A small model that answers yes/no questions on an image's attributes, trained from scratch.
Model: 16.2M parameters, encoder activation swiglu, encoder moe top_k.
Training: soap at rate 0.003, 7500 steps, batches of 192.
Rows from expert 4 of block 9 of the image encoder, named by matrix and row number. Rows with one number belong to one neuron. Each number is 50 + 15 x the weight over its row's rms, rounded and kept within 0 to 99. All counts start at 0. After the name is the row's rms in percent of the matrix's.
# gate: expert gate (encoder.blocks.9.mlp.gate, 16x256x256), inputs 104-155
# up: expert up (encoder.blocks.9.mlp.up, 16x256x256), inputs 104-155
# down: expert down (encoder.blocks.9.mlp.down, 16x256x256, transposed), outputs 104-155
gate.84 083:53 55 71 53 29 54 48 46 45 52 54 62 25 49 68 42 26 27 39 51 45 66 62 45 50 51 62 51 36 46 63 52 30 37 41 14 44 56 57 49 45 25 45 68 60 37 61 45 57 52 49 38
up.84 091:53 44 49 67 57 41 49 43 41 37 36 40 43 61 46 26 63 49 10 42 55 37 49 34 40 42 60 33 45 45 46 48 67 50 43 36 57 72 54 62 65 46 38 41 55 24 31 41 62 59 14 28
down.84 092:46 61 49 79 68 76 39 52 32 41 58 40 49 55 60 73 69 26 41 35 49 26 36 43 39 70 61 52 44 80 63 94 73 49 43 40 17 68 56 48 36 60 36 50 69 41 44 57 51 46 72 47
gate.85 101:33 65 52 66 78 51 33 67 40 42 67 71 68 58 54 46 83 77 62 52 60 71 46 58 41 49 29 43 41 00 93 68 50 39 37 69 18 44 63 40 26 67 60 55 44 61 36 49 51 26 67 47
up.85 103:27 56 67 53 46 52 84 55 28 37 53 33 56 69 45 66 70 33 64 36 44 48 20 58 27 29 23 50 59 29 59 50 42 74 47 52 27 64 40 45 46 57 73 40 59 41 68 64 50 61 47 37
down.85 104:46 71 58 60 71 46 77 39 41 55 50 33 37 42 28 42 56 56 36 43 70 72 49 81 52 44 45 73 38 36 32 38 48 53 49 64 89 54 63 48 56 40 50 52 61 48 59 48 29 31 43 69
gate.86 075:52 52 51 48 47 46 66 23 66 21 46 59 62 49 52 15 62 53 60 36 41 84 58 57 58 59 21 62 69 43 41 52 34 32 75 22 81 49 38 57 62 54 28 64 39 22 56 37 48 66 51 57
up.86 082:50 47 47 25 55 52 67 41 37 52 53 40 51 38 66 19 50 55 51 32 64 36 45 44 42 45 49 44 60 74 54 47 38 70 50 31 37 47 29 43 47 69 62 53 74 62 63 70 55 42 50 57
down.86 081:43 47 44 39 61 79 34 85 47 66 63 25 56 53 55 37 43 38 48 59 28 45 66 59 67 55 55 44 60 63 56 52 45 34 50 40 17 56 49 57 67 60 59 59 61 49 44 59 57 33 60 40
gate.87 082:53 57 26 65 83 53 35 43 60 56 71 46 63 32 54 55 35 48 35 56 34 40 38 22 41 55 87 70 57 44 52 58 63 49 47 55 82 53 41 49 38 45 58 66 72 63 61 55 49 23 59 56
up.87 081:44 30 71 30 71 52 64 62 40 45 56 45 56 64 23 73 70 72 51 16 41 93 62 39 54 49 28 57 35 76 87 42 53 24 33 67 30 74 22 53 35 44 53 45 58 54 15 56 57 63 30 49
down.87 101:62 42 65 46 21 70 70 42 61 85 64 49 25 64 11 45 25 61 48 44 63 96 35 43 28 28 49 67 40 39 51 22 54 44 69 54 50 46 61 47 55 51 62 23 63 27 38 20 32 66 61 42
gate.88 187:66 50 45 69 63 40 49 40 38 65 57 76 44 68 52 41 53 62 62 53 64 56 45 48 71 55 33 66 37 81 26 42 41 44 35 67 52 75 61 37 55 49 79 37 49 74 33 61 40 17 53 41
up.88 200:79 58 57 47 60 25 46 50 49 62 55 59 51 69 40 28 54 45 51 66 73 48 55 35 71 47 28 62 48 88 27 51 35 52 39 68 42 68 45 51 41 46 66 38 45 52 40 62 57 22 54 22
down.88 127:43 59 27 60 51 37 64 30 69 47 60 33 60 42 66 57 25 28 33 65 36 37 62 29 55 78 37 47 41 45 81 79 37 56 64 78 40 25 49 36 24 67 42 48 60 39 44 50 27 74 63 37
gate.89 139:46 58 50 44 25 39 37 58 64 81 35 55 17 53 42 34 38 60 37 26 21 60 46 15 55 66 61 24 69 38 37 36 31 52 73 44 49 37 49 41 73 56 44 65 37 58 44 31 56 78 56 36
up.89 140:39 49 62 32 65 68 68 44 36 19 44 38 73 45 62 61 72 34 59 78 59 29 59 99 49 56 44 70 35 76 51 72 50 52 42 45 46 61 60 59 46 48 57 42 66 41 49 62 51 26 42 67
down.89 124:57 22 50 41 43 53 39 45 59 66 65 45 59 53 58 45 55 78 48 32 32 44 59 55 42 71 48 39 49 69 28 42 40 65 37 47 46 73 43 35 62 21 66 60 69 65 63 57 51 66 38 35
gate.90 068:65 50 66 35 40 42 41 46 52 68 17 60 37 43 40 32 53 60 49 57 56 68 49 50 42 54 68 47 56 60 30 15 23 23 64 48 32 34 22 35 53 35 32 57 46 56 66 45 47 69 47 48
up.90 068:37 24 38 33 45 55 38 61 42 41 41 50 41 42 73 46 50 49 71 32 63 74 39 56 76 53 57 08 15 55 35 71 46 77 50 33 21 38 33 49 61 28 65 41 53 30 51 64 27 33 17 51
down.90 087:46 71 39 61 54 60 34 43 62 35 55 74 67 48 54 39 41 43 41 40 50 26 39 33 58 30 50 21 53 46 50 58 31 71 43 49 48 64 52 57 52 38 57 39 40 52 42 63 39 74 39 35
gate.91 097:61 41 36 44 38 47 64 46 58 68 67 64 74 64 46 59 26 18 55 35 54 55 55 73 44 60 60 27 58 30 31 47 47 41 42 42 33 39 32 57 36 48 46 75 65 45 74 39 46 43 47 52
up.91 099:44 73 58 69 37 44 65 59 50 40 42 39 44 35 55 54 44 65 53 44 42 45 38 49 47 65 31 71 42 77 81 51 60 66 44 57 72 66 57 59 57 50 35 54 48 47 42 64 66 36 41 78
down.91 121:62 26 34 42 20 59 50 47 53 86 43 61 49 38 48 41 69 61 64 70 48 63 54 25 55 23 56 42 65 70 50 43 45 66 61 52 44 62 70 54 49 38 51 44 95 50 42 49 38 62 36 27
gate.92 069:22 54 66 38 50 27 64 42 50 75 36 48 44 44 51 53 37 65 64 48 43 36 43 50 37 60 59 62 64 54 45 23 72 37 58 31 34 60 47 52 05 54 57 34 42 34 76 55 42 48 63 40
up.92 070:71 35 28 26 37 74 60 49 79 52 40 49 20 44 79 44 44 18 34 46 52 74 67 41 37 61 62 66 45 41 26 49 55 50 56 53 84 65 52 52 56 31 30 68 50 71 38 54 18 57 73 73
down.92 081:48 61 54 37 38 31 24 41 59 34 66 39 74 52 85 79 64 49 58 67 49 48 46 50 49 58 53 56 47 56 82 47 43 53 55 34 50 43 27 37 65 78 63 28 53 71 55 44 36 64 45 29
gate.93 069:70 49 42 70 55 35 44 48 69 61 35 59 70 34 63 49 43 78 32 55 45 86 48 41 00 61 75 57 48 08 72 66 42 51 78 53 53 42 82 64 48 55 42 41 40 32 52 53 48 49 54 14
up.93 065:46 49 74 65 29 65 59 48 45 61 43 41 44 58 41 33 49 66 77 46 11 15 60 57 55 65 49 77 47 87 40 32 27 23 68 32 56 80 43 39 38 47 55 52 75 19 65 67 45 60 37 26
down.93 087:56 54 51 53 26 41 52 52 46 69 50 28 96 47 52 44 59 39 73 28 52 46 63 61 45 21 56 39 52 60 62 57 54 54 54 40 87 60 46 69 73 49 51 59 75 29 49 44 34 36 71 42
gate.94 079:42 78 45 60 51 83 51 52 62 54 36 57 45 72 48 46 72 71 44 72 39 62 71 76 57 40 69 71 61 37 67 65 59 49 65 50 45 49 57 59 15 44 47 43 61 64 41 61 60 43 44 81
up.94 081:52 60 32 53 52 35 37 59 68 54 50 63 50 48 30 47 59 78 42 74 36 32 58 64 35 41 66 46 46 59 52 55 47 46 60 56 57 25 56 53 33 71 34 70 43 39 74 53 56 59 81 76
down.94 086:53 60 52 47 47 45 68 40 24 56 46 63 57 59 35 69 48 62 53 53 48 31 67 61 68 45 43 50 61 51 41 79 61 45 36 43 48 30 37 45 46 60 26 49 40 75 51 54 57 24 48 62
gate.95 096:66 49 43 56 60 33 25 56 67 53 49 63 61 16 23 32 99 61 56 61 63 45 65 43 54 63 62 61 40 51 68 56 74 66 57 74 78 56 62 55 51 53 57 61 41 34 60 31 42 32 64 45
up.95 100:81 33 48 60 44 61 38 85 58 58 47 41 39 63 40 59 47 39 71 36 47 65 63 65 60 32 57 67 21 28 48 30 63 30 45 62 45 43 19 79 53 59 46 68 70 48 54 55 63 52 31 59
down.95 098:41 38 54 79 47 75 39 29 43 34 51 26 73 49 52 75 32 43 65 49 36 58 71 66 55 71 55 32 39 51 59 18 38 32 70 64 42 67 62 24 59 42 41 42 27 55 39 55 37 42 43 49
gate.96 083:67 55 32 80 58 65 61 62 42 33 62 43 58 65 37 59 36 43 74 45 66 37 53 37 40 55 55 58 55 61 54 32 36 40 49 65 61 80 55 67 39 28 59 65 66 48 60 52 63 66 81 66
up.96 080:64 46 76 51 46 31 72 54 44 50 29 63 58 49 31 18 53 32 51 57 57 25 48 56 42 62 35 41 41 49 62 32 45 52 51 37 25 62 33 57 63 31 35 64 64 47 86 53 54 47 55 40
down.96 096:28 49 26 58 82 35 62 62 42 32 68 48 61 73 41 72 78 66 36 60 52 45 75 73 45 75 43 51 39 57 35 44 67 19 40 48 39 58 63 67 44 40 39 28 56 47 64 48 34 15 31 93
gate.97 090:67 41 60 55 50 66 72 63 70 56 37 55 27 63 63 37 56 69 44 35 51 50 73 40 60 57 66 43 48 56 48 41 36 74 57 46 42 63 50 57 60 56 18 60 49 29 39 42 45 50 74 16
up.97 085:44 62 64 60 44 45 52 66 38 81 32 69 38 61 37 44 53 52 40 34 64 28 62 43 41 41 49 52 68 68 42 47 18 71 43 68 62 58 76 63 68 58 56 54 53 18 52 40 19 48 66 21
down.97 102:54 57 56 59 63 38 66 52 44 42 63 47 37 62 83 51 36 45 40 61 22 41 63 65 38 72 49 74 43 32 41 40 47 31 47 47 54 27 50 56 33 75 48 54 69 39 52 49 42 25 50 33
gate.98 104:46 38 36 53 39 69 51 49 36 63 48 46 62 40 66 44 50 50 53 25 67 68 46 51 73 45 60 49 42 25 42 31 25 44 43 52 47 33 33 44 77 60 72 31 58 44 59 56 50 31 33 72
up.98 102:51 62 47 44 31 28 60 62 71 49 47 45 28 51 25 52 55 50 42 75 48 55 47 59 40 68 15 45 56 73 67 58 55 52 52 30 49 66 60 50 29 29 30 68 35 40 42 31 36 63 57 29
down.98 117:64 41 51 57 25 55 46 50 46 63 45 44 53 10 61 51 69 52 59 46 67 56 31 62 51 35 52 60 57 54 59 47 54 48 53 40 51 43 47 55 41 31 40 58 52 43 45 56 25 42 52 29
gate.99 137:27 32 54 61 63 59 48 65 43 56 59 61 49 55 46 33 49 65 74 60 46 70 56 66 59 60 63 70 60 56 32 33 22 56 26 52 48 37 40 27 00 42 60 65 37 55 40 30 51 44 47 33
up.99 128:50 66 43 45 35 48 39 29 50 50 62 40 51 38 58 73 33 32 36 48 54 36 55 46 42 31 50 42 55 39 55 53 71 35 68 38 45 45 56 65 74 68 34 30 55 41 64 81 43 66 44 82
down.99 119:37 23 59 35 48 64 63 49 53 48 50 49 60 44 35 47 55 52 58 56 32 43 45 57 31 59 44 36 68 36 60 45 59 53 48 13 35 31 42 72 50 70 38 55 62 35 46 68 54 72 58 33
gate.100 061:58 27 74 55 48 58 60 46 58 43 36 46 55 51 39 24 43 23 36 13 62 31 47 70 65 35 50 49 60 62 55 45 55 61 36 35 17 43 62 44 65 49 58 37 49 45 21 49 55 59 53 62
up.100 077:33 38 49 58 25 57 41 44 21 32 65 28 48 37 66 41 52 62 68 49 59 65 33 59 39 60 24 65 60 62 45 49 53 66 34 54 42 48 50 21 39 44 50 64 59 62 69 62 38 22 68 07
down.100 082:65 78 31 32 35 35 29 50 16 84 30 51 79 42 66 44 52 42 72 26 47 42 40 59 54 44 43 47 75 51 64 55 35 66 58 22 61 43 63 58 48 51 64 70 43 34 34 46 46 53 65 33
gate.101 109:49 54 44 78 42 46 25 51 59 85 54 53 24 64 66 46 35 55 63 33 30 62 72 58 32 39 60 48 35 52 25 28 25 72 76 36 50 83 62 61 29 40 44 98 51 67 35 58 42 45 71 68
up.101 105:41 62 64 71 29 42 24 56 46 71 36 28 35 57 45 33 64 65 73 43 66 58 65 41 56 45 43 64 58 55 51 24 24 90 70 57 41 72 47 57 28 35 44 69 60 78 24 49 48 60 65 44
down.101 124:37 36 57 54 77 47 57 53 35 48 56 62 48 78 61 38 34 58 40 45 85 87 56 50 57 58 38 73 50 45 17 73 73 22 61 52 42 16 34 87 54 53 31 23 40 42 33 32 34 25 55 59
gate.102 078:40 49 67 51 49 78 57 53 16 60 52 35 60 58 23 56 62 50 34 48 48 43 52 62 76 70 31 40 49 47 41 94 58 48 45 69 65 32 89 70 61 55 62 51 68 42 72 48 48 67 54 14
up.102 076:72 69 71 61 51 25 35 35 56 66 29 57 21 41 32 53 68 54 43 44 81 20 55 29 84 23 52 59 75 56 35 68 60 29 20 53 41 50 35 18 40 53 54 54 44 40 37 49 46 72 39 48
down.102 085:42 29 55 45 41 53 35 69 47 62 31 47 36 64 38 73 73 32 60 51 29 38 74 48 74 52 58 14 61 57 45 16 46 43 66 74 39 41 64 57 44 37 57 53 52 46 35 27 63 44 59 42
gate.103 096:69 51 58 38 74 67 18 50 52 53 54 48 72 41 37 46 74 43 56 50 66 51 68 19 36 41 24 50 59 58 47 53 38 50 32 48 49 69 44 33 21 69 88 49 45 45 48 51 49 49 64 40
up.103 094:46 52 64 68 56 87 35 89 77 44 47 65 54 27 69 21 65 39 50 25 67 48 41 60 55 87 46 40 67 53 93 76 68 93 46 47 48 59 51 74 65 14 39 48 42 32 47 40 64 50 51 46
down.103 105:71 21 28 52 55 67 63 41 36 68 75 45 59 43 31 58 49 44 36 67 69 31 65 66 46 23 48 40 77 65 60 70 48 53 81 46 27 69 68 44 68 56 36 43 74 42 41 56 45 61 40 31
gate.104 162:40 53 35 47 15 86 41 77 40 31 35 33 73 70 29 66 64 50 69 41 51 41 61 34 48 50 36 42 47 42 45 40 73 59 51 78 44 20 48 39 83 32 55 37 61 64 84 67 28 69 42 30
up.104 156:43 42 56 51 77 24 58 24 70 51 70 69 43 39 76 49 33 58 46 53 47 54 29 57 49 47 73 59 53 57 67 69 39 49 56 35 66 66 50 57 22 69 45 48 39 44 22 35 62 25 61 69
down.104 111:48 23 40 53 25 42 64 64 40 56 63 37 66 39 33 57 56 53 56 45 36 39 69 52 43 67 24 63 64 46 48 75 43 51 43 60 54 45 64 61 67 48 50 49 55 48 26 43 45 57 31 22
gate.105 124:60 41 31 44 29 59 38 64 60 62 56 57 40 44 38 23 64 49 50 47 44 54 36 22 37 58 57 39 50 31 32 37 36 49 47 61 44 56 49 49 18 36 36 48 78 29 40 44 53 37 53 33
up.105 130:50 28 18 27 26 69 37 57 42 44 53 60 60 57 36 35 59 39 54 50 43 53 47 36 55 40 55 46 58 46 50 50 54 46 53 52 37 61 39 44 23 32 29 47 56 36 43 54 62 63 66 50
down.105 121:30 60 32 58 76 37 64 43 50 41 57 54 65 74 52 41 50 51 36 34 46 66 47 62 47 43 34 68 35 34 32 66 58 35 42 60 35 47 33 80 45 53 48 45 61 54 66 33 42 45 57 69
gate.106 090:44 52 69 46 52 54 31 52 52 52 61 67 40 60 62 45 49 57 28 54 46 78 45 72 49 51 59 53 59 33 56 87 61 57 87 70 74 53 16 39 23 50 30 69 67 57 56 31 77 38 46 40
up.106 088:50 52 43 48 28 68 34 41 49 70 70 25 55 66 48 60 51 63 83 50 33 37 62 31 28 71 56 66 51 43 31 08 46 63 57 43 45 38 73 77 52 59 82 80 53 38 67 40 23 65 65 60
down.106 090:40 30 41 40 92 39 56 50 23 34 63 62 30 68 42 75 53 55 68 72 44 73 43 66 46 65 44 79 79 72 54 56 23 66 27 35 65 39 43 51 61 47 43 36 37 60 55 58 73 60 46 29
gate.107 095:41 45 31 59 56 48 93 47 54 50 59 64 65 63 38 63 59 49 73 27 62 31 59 27 36 51 65 55 29 31 71 49 24 46 33 40 40 32 68 52 58 36 50 59 69 53 77 11 52 67 75 18
up.107 092:58 78 56 54 52 49 90 50 58 43 58 52 72 44 60 61 42 42 58 36 57 33 72 42 55 42 27 71 57 64 41 45 48 35 27 47 41 44 46 31 47 60 63 47 63 47 71 46 62 28 72 54
down.107 111:46 79 39 45 55 35 47 44 43 21 56 24 41 58 80 23 67 71 41 70 26 18 46 49 50 65 62 32 40 75 41 44 45 28 40 55 40 36 56 41 43 46 19 52 52 71 62 58 42 21 38 54
gate.108 104:72 56 58 25 39 25 73 51 46 22 62 49 63 44 60 42 21 54 39 61 76 27 37 51 49 70 43 54 46 52 39 73 49 54 51 61 64 63 35 40 54 55 42 43 64 47 20 80 41 47 33 78
up.108 101:36 49 44 61 61 65 53 40 50 62 64 40 80 56 54 57 62 67 59 45 54 41 74 40 50 16 48 60 44 35 43 73 39 46 45 53 32 41 62 77 40 53 42 35 55 48 44 62 56 34 46 39
down.108 111:38 50 69 46 77 40 63 62 15 43 50 43 29 71 47 36 67 27 67 44 68 56 49 84 66 65 53 40 31 60 54 46 41 24 41 42 51 40 82 41 58 35 51 25 32 32 40 57 59 33 55 49
gate.109 130:33 42 56 50 71 54 19 51 66 55 32 48 57 38 46 53 31 40 58 58 49 72 30 71 30 42 63 25 51 59 41 43 36 42 44 43 25 44 55 59 47 79 53 41 62 67 32 62 80 57 55 54
up.109 130:53 69 54 53 30 35 84 51 35 47 52 56 54 57 40 36 63 69 22 37 45 42 63 39 61 62 30 63 27 34 34 62 57 57 51 32 65 58 41 58 46 32 71 46 19 31 61 25 39 37 55 45
down.109 116:45 34 11 45 74 66 46 45 54 45 55 52 68 54 54 31 77 54 60 34 41 14 51 87 70 61 36 24 54 59 53 46 54 59 41 43 27 52 70 54 65 42 65 58 69 55 43 53 38 61 33 19
gate.110 077:48 59 51 53 43 77 95 63 73 63 58 30 56 32 85 32 67 74 70 15 81 86 44 36 46 46 49 44 46 35 49 69 57 50 67 45 57 39 61 51 48 39 23 49 66 40 55 31 65 41 34 50
up.110 073:25 50 40 47 64 65 37 50 24 57 50 45 36 35 49 42 62 29 42 66 62 48 27 31 50 33 42 34 62 52 55 61 87 53 62 67 46 39 78 59 70 48 42 45 58 58 62 53 41 28 77 54
down.110 087:45 41 34 63 37 68 55 28 35 46 55 63 32 67 72 42 68 29 68 67 67 69 57 26 24 49 75 49 64 62 57 84 60 51 53 53 49 52 50 69 62 52 40 48 63 24 59 41 35 36 25 41
gate.111 069:89 70 33 51 34 70 37 46 51 42 70 07 62 48 57 49 57 13 25 69 61 49 39 56 43 66 30 58 55 23 64 41 47 45 63 58 54 34 32 33 48 60 34 56 49 33 52 69 71 31 52 46
up.111 070:38 29 24 78 81 33 49 73 36 55 09 70 44 45 55 52 53 44 48 23 28 49 40 24 38 33 65 48 59 49 45 53 34 75 69 71 36 66 40 55 74 68 64 52 60 70 63 27 43 58 60 53
down.111 092:51 59 79 33 54 23 44 35 60 51 21 50 37 40 49 56 65 58 66 45 18 35 53 63 78 45 63 61 64 53 43 33 46 59 49 39 75 61 49 48 39 59 57 54 46 33 34 50 59 49 62 39
gate.112 075:23 37 24 42 60 31 63 56 19 43 70 43 63 47 20 22 36 36 42 60 86 76 41 53 36 42 37 45 35 50 51 39 39 50 57 49 63 63 31 37 55 63 58 33 41 45 24 50 43 58 42 78
up.112 071:33 41 51 26 42 44 62 27 55 31 27 44 54 23 50 37 29 52 48 37 38 65 35 52 44 62 37 46 34 71 63 69 31 40 60 49 64 70 47 64 52 36 45 56 61 44 66 41 33 80 46 84
down.112 076:71 59 56 64 55 39 66 63 60 35 18 50 82 40 48 54 36 29 39 52 09 42 52 48 53 52 33 34 73 50 53 61 47 31 48 54 14 32 22 38 52 78 45 39 47 39 45 36 65 27 38 50
gate.113 104:67 48 61 33 21 44 71 29 74 97 54 43 38 51 31 20 51 48 40 32 40 53 53 55 23 75 68 68 90 66 51 44 50 28 81 37 50 81 29 46 40 34 36 68 53 35 45 36 54 83 73 43
up.113 105:41 50 71 71 39 30 54 16 58 71 44 44 65 50 42 19 36 28 48 64 41 66 45 42 35 50 52 60 70 47 40 39 59 47 84 43 41 51 31 69 51 45 46 54 48 31 63 43 64 79 73 40
down.113 111:41 76 53 31 47 16 31 79 58 52 44 49 25 46 28 39 10 55 58 70 42 91 62 59 50 59 66 35 61 46 48 76 97 51 57 61 57 47 31 33 34 48 52 54 33 39 63 26 52 46 61 99
gate.114 107:55 38 40 43 49 64 58 08 55 49 43 56 64 78 48 64 33 20 60 82 54 79 35 53 47 37 57 58 80 39 18 61 53 39 48 45 79 41 80 62 38 64 64 70 45 16 62 49 43 38 46 23
up.114 110:28 63 59 34 26 33 27 47 36 55 33 54 52 25 43 60 35 32 64 77 33 68 52 67 56 47 19 62 52 52 45 54 46 48 48 52 75 36 77 69 64 45 77 50 46 38 77 52 20 38 35 34
down.114 099:37 46 27 51 65 58 58 60 46 43 45 39 62 44 77 49 79 46 47 31 04 52 48 60 42 78 36 52 36 66 66 67 52 28 78 58 46 63 64 25 72 68 55 55 45 48 53 40 56 51 61 38
gate.115 106:49 60 51 44 69 54 54 52 69 61 49 55 54 63 26 37 48 32 69 51 49 65 45 49 41 38 17 60 56 38 73 54 20 61 66 49 23 49 52 35 29 45 54 41 40 67 54 63 58 46 53 31
up.115 104:56 56 65 38 30 50 70 61 31 18 56 44 49 19 40 51 45 44 49 50 42 75 52 58 44 54 21 60 25 43 63 49 51 71 42 53 63 53 66 54 54 53 66 48 69 46 31 45 52 36 60 41
down.115 095:45 34 18 37 53 61 46 59 70 47 61 46 64 56 70 55 56 49 32 38 60 42 58 49 40 59 65 46 62 50 57 60 46 43 45 71 23 67 67 39 73 42 49 40 40 55 51 36 50 78 45 61
gate.116 086:50 29 63 38 58 12 77 24 77 75 63 40 31 43 42 38 42 39 54 65 41 78 30 79 24 51 44 58 50 42 21 75 58 40 45 55 39 46 44 62 46 53 40 53 31 20 27 49 40 38 49 27
up.116 083:55 46 65 67 49 42 58 63 53 46 60 55 47 27 39 42 90 65 68 29 41 63 71 69 66 56 48 47 54 53 43 25 42 33 35 37 38 68 43 53 84 35 57 53 45 58 44 69 29 85 39 60
down.116 097:57 54 45 61 61 42 45 37 91 74 40 15 80 52 41 59 43 45 53 43 50 87 47 43 66 23 83 48 84 46 53 32 58 51 56 68 50 36 39 43 54 51 51 48 58 14 51 36 46 34 66 60
gate.117 105:59 70 80 32 34 44 53 33 32 43 36 71 17 34 36 19 64 46 38 54 19 65 35 54 51 61 57 49 37 62 40 77 40 60 57 50 36 69 54 67 44 44 38 72 52 42 26 57 26 36 37 66
up.117 109:74 52 64 19 67 52 32 47 03 62 47 51 43 54 30 25 56 58 50 55 29 47 41 34 54 42 53 64 43 60 41 48 26 48 52 59 19 76 47 47 62 42 48 59 45 37 36 68 50 63 51 42
down.117 096:57 66 35 75 48 50 62 70 43 50 34 38 63 58 67 70 39 45 44 20 52 49 64 46 32 87 40 49 38 42 61 68 58 50 62 37 53 61 40 26 42 40 57 48 51 41 49 52 53 27 60 60
gate.118 073:60 66 67 52 49 51 49 44 60 36 54 42 50 30 70 56 39 53 43 60 57 83 60 32 46 72 47 47 22 43 40 28 82 34 38 52 56 67 22 54 54 64 49 43 45 48 59 41 56 44 53 77
up.118 078:54 61 46 52 21 42 62 29 68 47 46 36 71 41 62 47 20 38 41 79 72 57 36 51 49 44 73 41 44 56 72 67 47 30 57 39 65 53 63 30 35 24 50 50 50 45 57 81 50 84 53 66
down.118 087:43 66 17 50 64 55 37 56 56 27 65 71 29 30 85 40 30 22 61 81 69 63 59 44 43 58 68 18 54 55 46 74 48 48 22 61 39 56 71 30 30 35 42 80 62 80 42 43 53 36 32 53
gate.119 068:42 54 37 62 66 60 59 40 39 54 30 37 49 71 61 49 45 52 29 51 61 67 55 44 46 37 55 46 41 49 36 37 44 54 45 35 37 59 48 44 71 51 76 59 54 82 87 61 41 64 62 70
up.119 067:50 77 49 56 28 50 51 40 58 41 86 35 44 49 64 40 37 60 29 54 50 76 61 57 47 51 72 47 38 63 60 52 46 59 70 10 36 77 59 60 35 53 23 51 49 66 71 57 66 22 43 68
down.119 084:52 28 07 63 63 42 46 60 46 43 43 42 56 50 62 60 63 37 38 55 49 26 26 53 58 50 40 47 60 70 48 55 70 61 34 45 15 51 44 40 70 61 33 31 42 64 59 58 58 26 45 37
gate.120 101:58 62 50 44 24 55 30 39 49 64 44 34 53 39 62 27 52 35 42 23 01 40 32 63 74 67 52 33 64 72 43 60 52 57 62 45 43 44 54 39 44 62 45 49 45 49 57 13 59 75 59 69
up.120 097:25 50 43 55 52 66 72 28 32 37 40 80 43 65 57 80 46 60 68 77 65 43 58 39 60 34 54 41 52 33 43 44 35 53 47 40 29 55 62 62 51 50 50 48 84 52 47 54 58 34 52 60
down.120 097:60 51 53 43 19 38 59 49 43 46 44 73 44 57 60 39 54 53 86 45 51 50 60 68 28 54 59 61 71 60 48 44 49 60 46 37 71 35 60 38 57 60 72 53 44 60 22 40 51 79 67 41
gate.121 129:56 57 36 38 37 75 52 64 37 48 43 34 67 55 28 72 47 52 69 37 26 36 22 40 72 26 43 51 46 55 29 55 30 65 52 39 38 50 49 37 63 42 56 26 58 67 68 58 38 41 29 67
up.121 123:54 60 55 54 42 56 47 64 35 42 51 27 65 70 28 65 47 34 69 35 34 29 14 57 72 20 37 27 30 33 30 47 29 65 45 38 41 45 47 39 61 38 57 29 48 57 60 61 35 47 10 72
down.121 117:42 36 57 63 58 39 38 39 85 33 62 43 29 65 62 54 47 31 56 48 53 49 41 58 40 44 57 60 31 48 84 42 69 50 45 60 44 43 55 22 43 40 54 35 35 66 46 45 53 62 58 77
gate.122 110:28 39 43 57 33 73 28 29 51 66 62 55 50 42 61 47 40 41 56 37 42 44 49 48 53 73 71 54 54 60 69 62 24 43 43 68 51 39 38 47 29 54 69 72 45 38 66 42 59 75 36 45
up.122 106:80 62 44 48 56 32 62 72 45 64 42 22 43 52 59 52 51 58 54 79 70 71 49 50 49 20 23 36 36 46 31 45 55 49 48 35 63 60 59 46 65 53 64 30 54 58 46 38 64 27 69 46
down.122 119:69 36 42 73 33 57 59 58 59 81 43 60 61 67 69 32 74 50 64 51 42 57 42 47 78 08 48 53 75 55 56 47 44 72 65 32 50 60 50 71 55 36 55 52 47 40 56 48 54 68 67 31
gate.123 111:56 39 71 49 58 58 60 67 35 94 27 49 39 57 39 64 54 65 63 58 40 50 61 53 37 38 52 65 45 28 49 52 69 41 73 48 53 47 35 38 40 51 35 66 63 29 61 50 56 67 54 36
up.123 111:55 64 42 41 70 65 23 45 64 72 58 28 49 31 58 46 57 42 58 43 55 63 52 26 56 36 41 55 41 60 62 48 66 62 46 71 63 43 45 51 38 58 57 44 52 80 45 53 55 17 80 83
down.123 125:51 56 38 32 43 47 73 59 30 55 45 29 82 59 52 34 56 44 43 51 70 65 72 66 54 52 73 55 36 46 46 43 36 31 53 28 50 70 43 47 71 63 38 36 54 43 63 74 28 23 54 67
gate.124 091:31 70 60 74 79 50 43 51 23 48 72 61 55 59 28 39 42 51 60 56 58 63 37 44 61 31 44 64 34 35 64 40 39 50 54 54 31 46 66 63 77 47 79 51 71 52 53 63 53 24 65 67
up.124 098:75 47 57 19 37 30 43 32 30 31 37 45 74 42 39 49 54 72 47 56 34 36 77 33 51 78 42 54 53 83 27 72 23 29 54 51 52 62 53 40 24 65 18 46 37 42 67 34 66 77 36 32
down.124 123:69 45 55 44 16 56 33 49 67 70 30 73 46 32 66 44 52 40 73 36 49 60 35 66 40 55 63 36 59 68 39 57 35 65 71 28 57 74 53 45 68 37 58 52 42 28 60 57 67 53 41 26
gate.125 074:74 73 65 59 66 29 56 61 48 52 38 57 38 82 46 53 72 48 68 67 60 59 76 61 40 67 76 40 42 63 50 41 31 25 54 41 43 44 29 53 70 41 45 54 62 74 43 74 42 47 51 50
up.125 081:44 48 47 75 45 32 65 54 53 40 14 87 50 58 57 20 50 34 63 46 38 73 55 53 41 62 48 42 50 62 55 47 59 30 52 59 82 44 50 66 29 51 41 59 72 38 17 51 44 66 67 43
down.125 088:49 45 56 48 56 61 61 60 35 55 62 40 44 67 43 53 33 28 37 65 67 72 83 49 51 51 39 71 40 49 48 67 64 60 43 53 61 36 75 38 48 40 42 46 48 70 54 66 28 42 50 86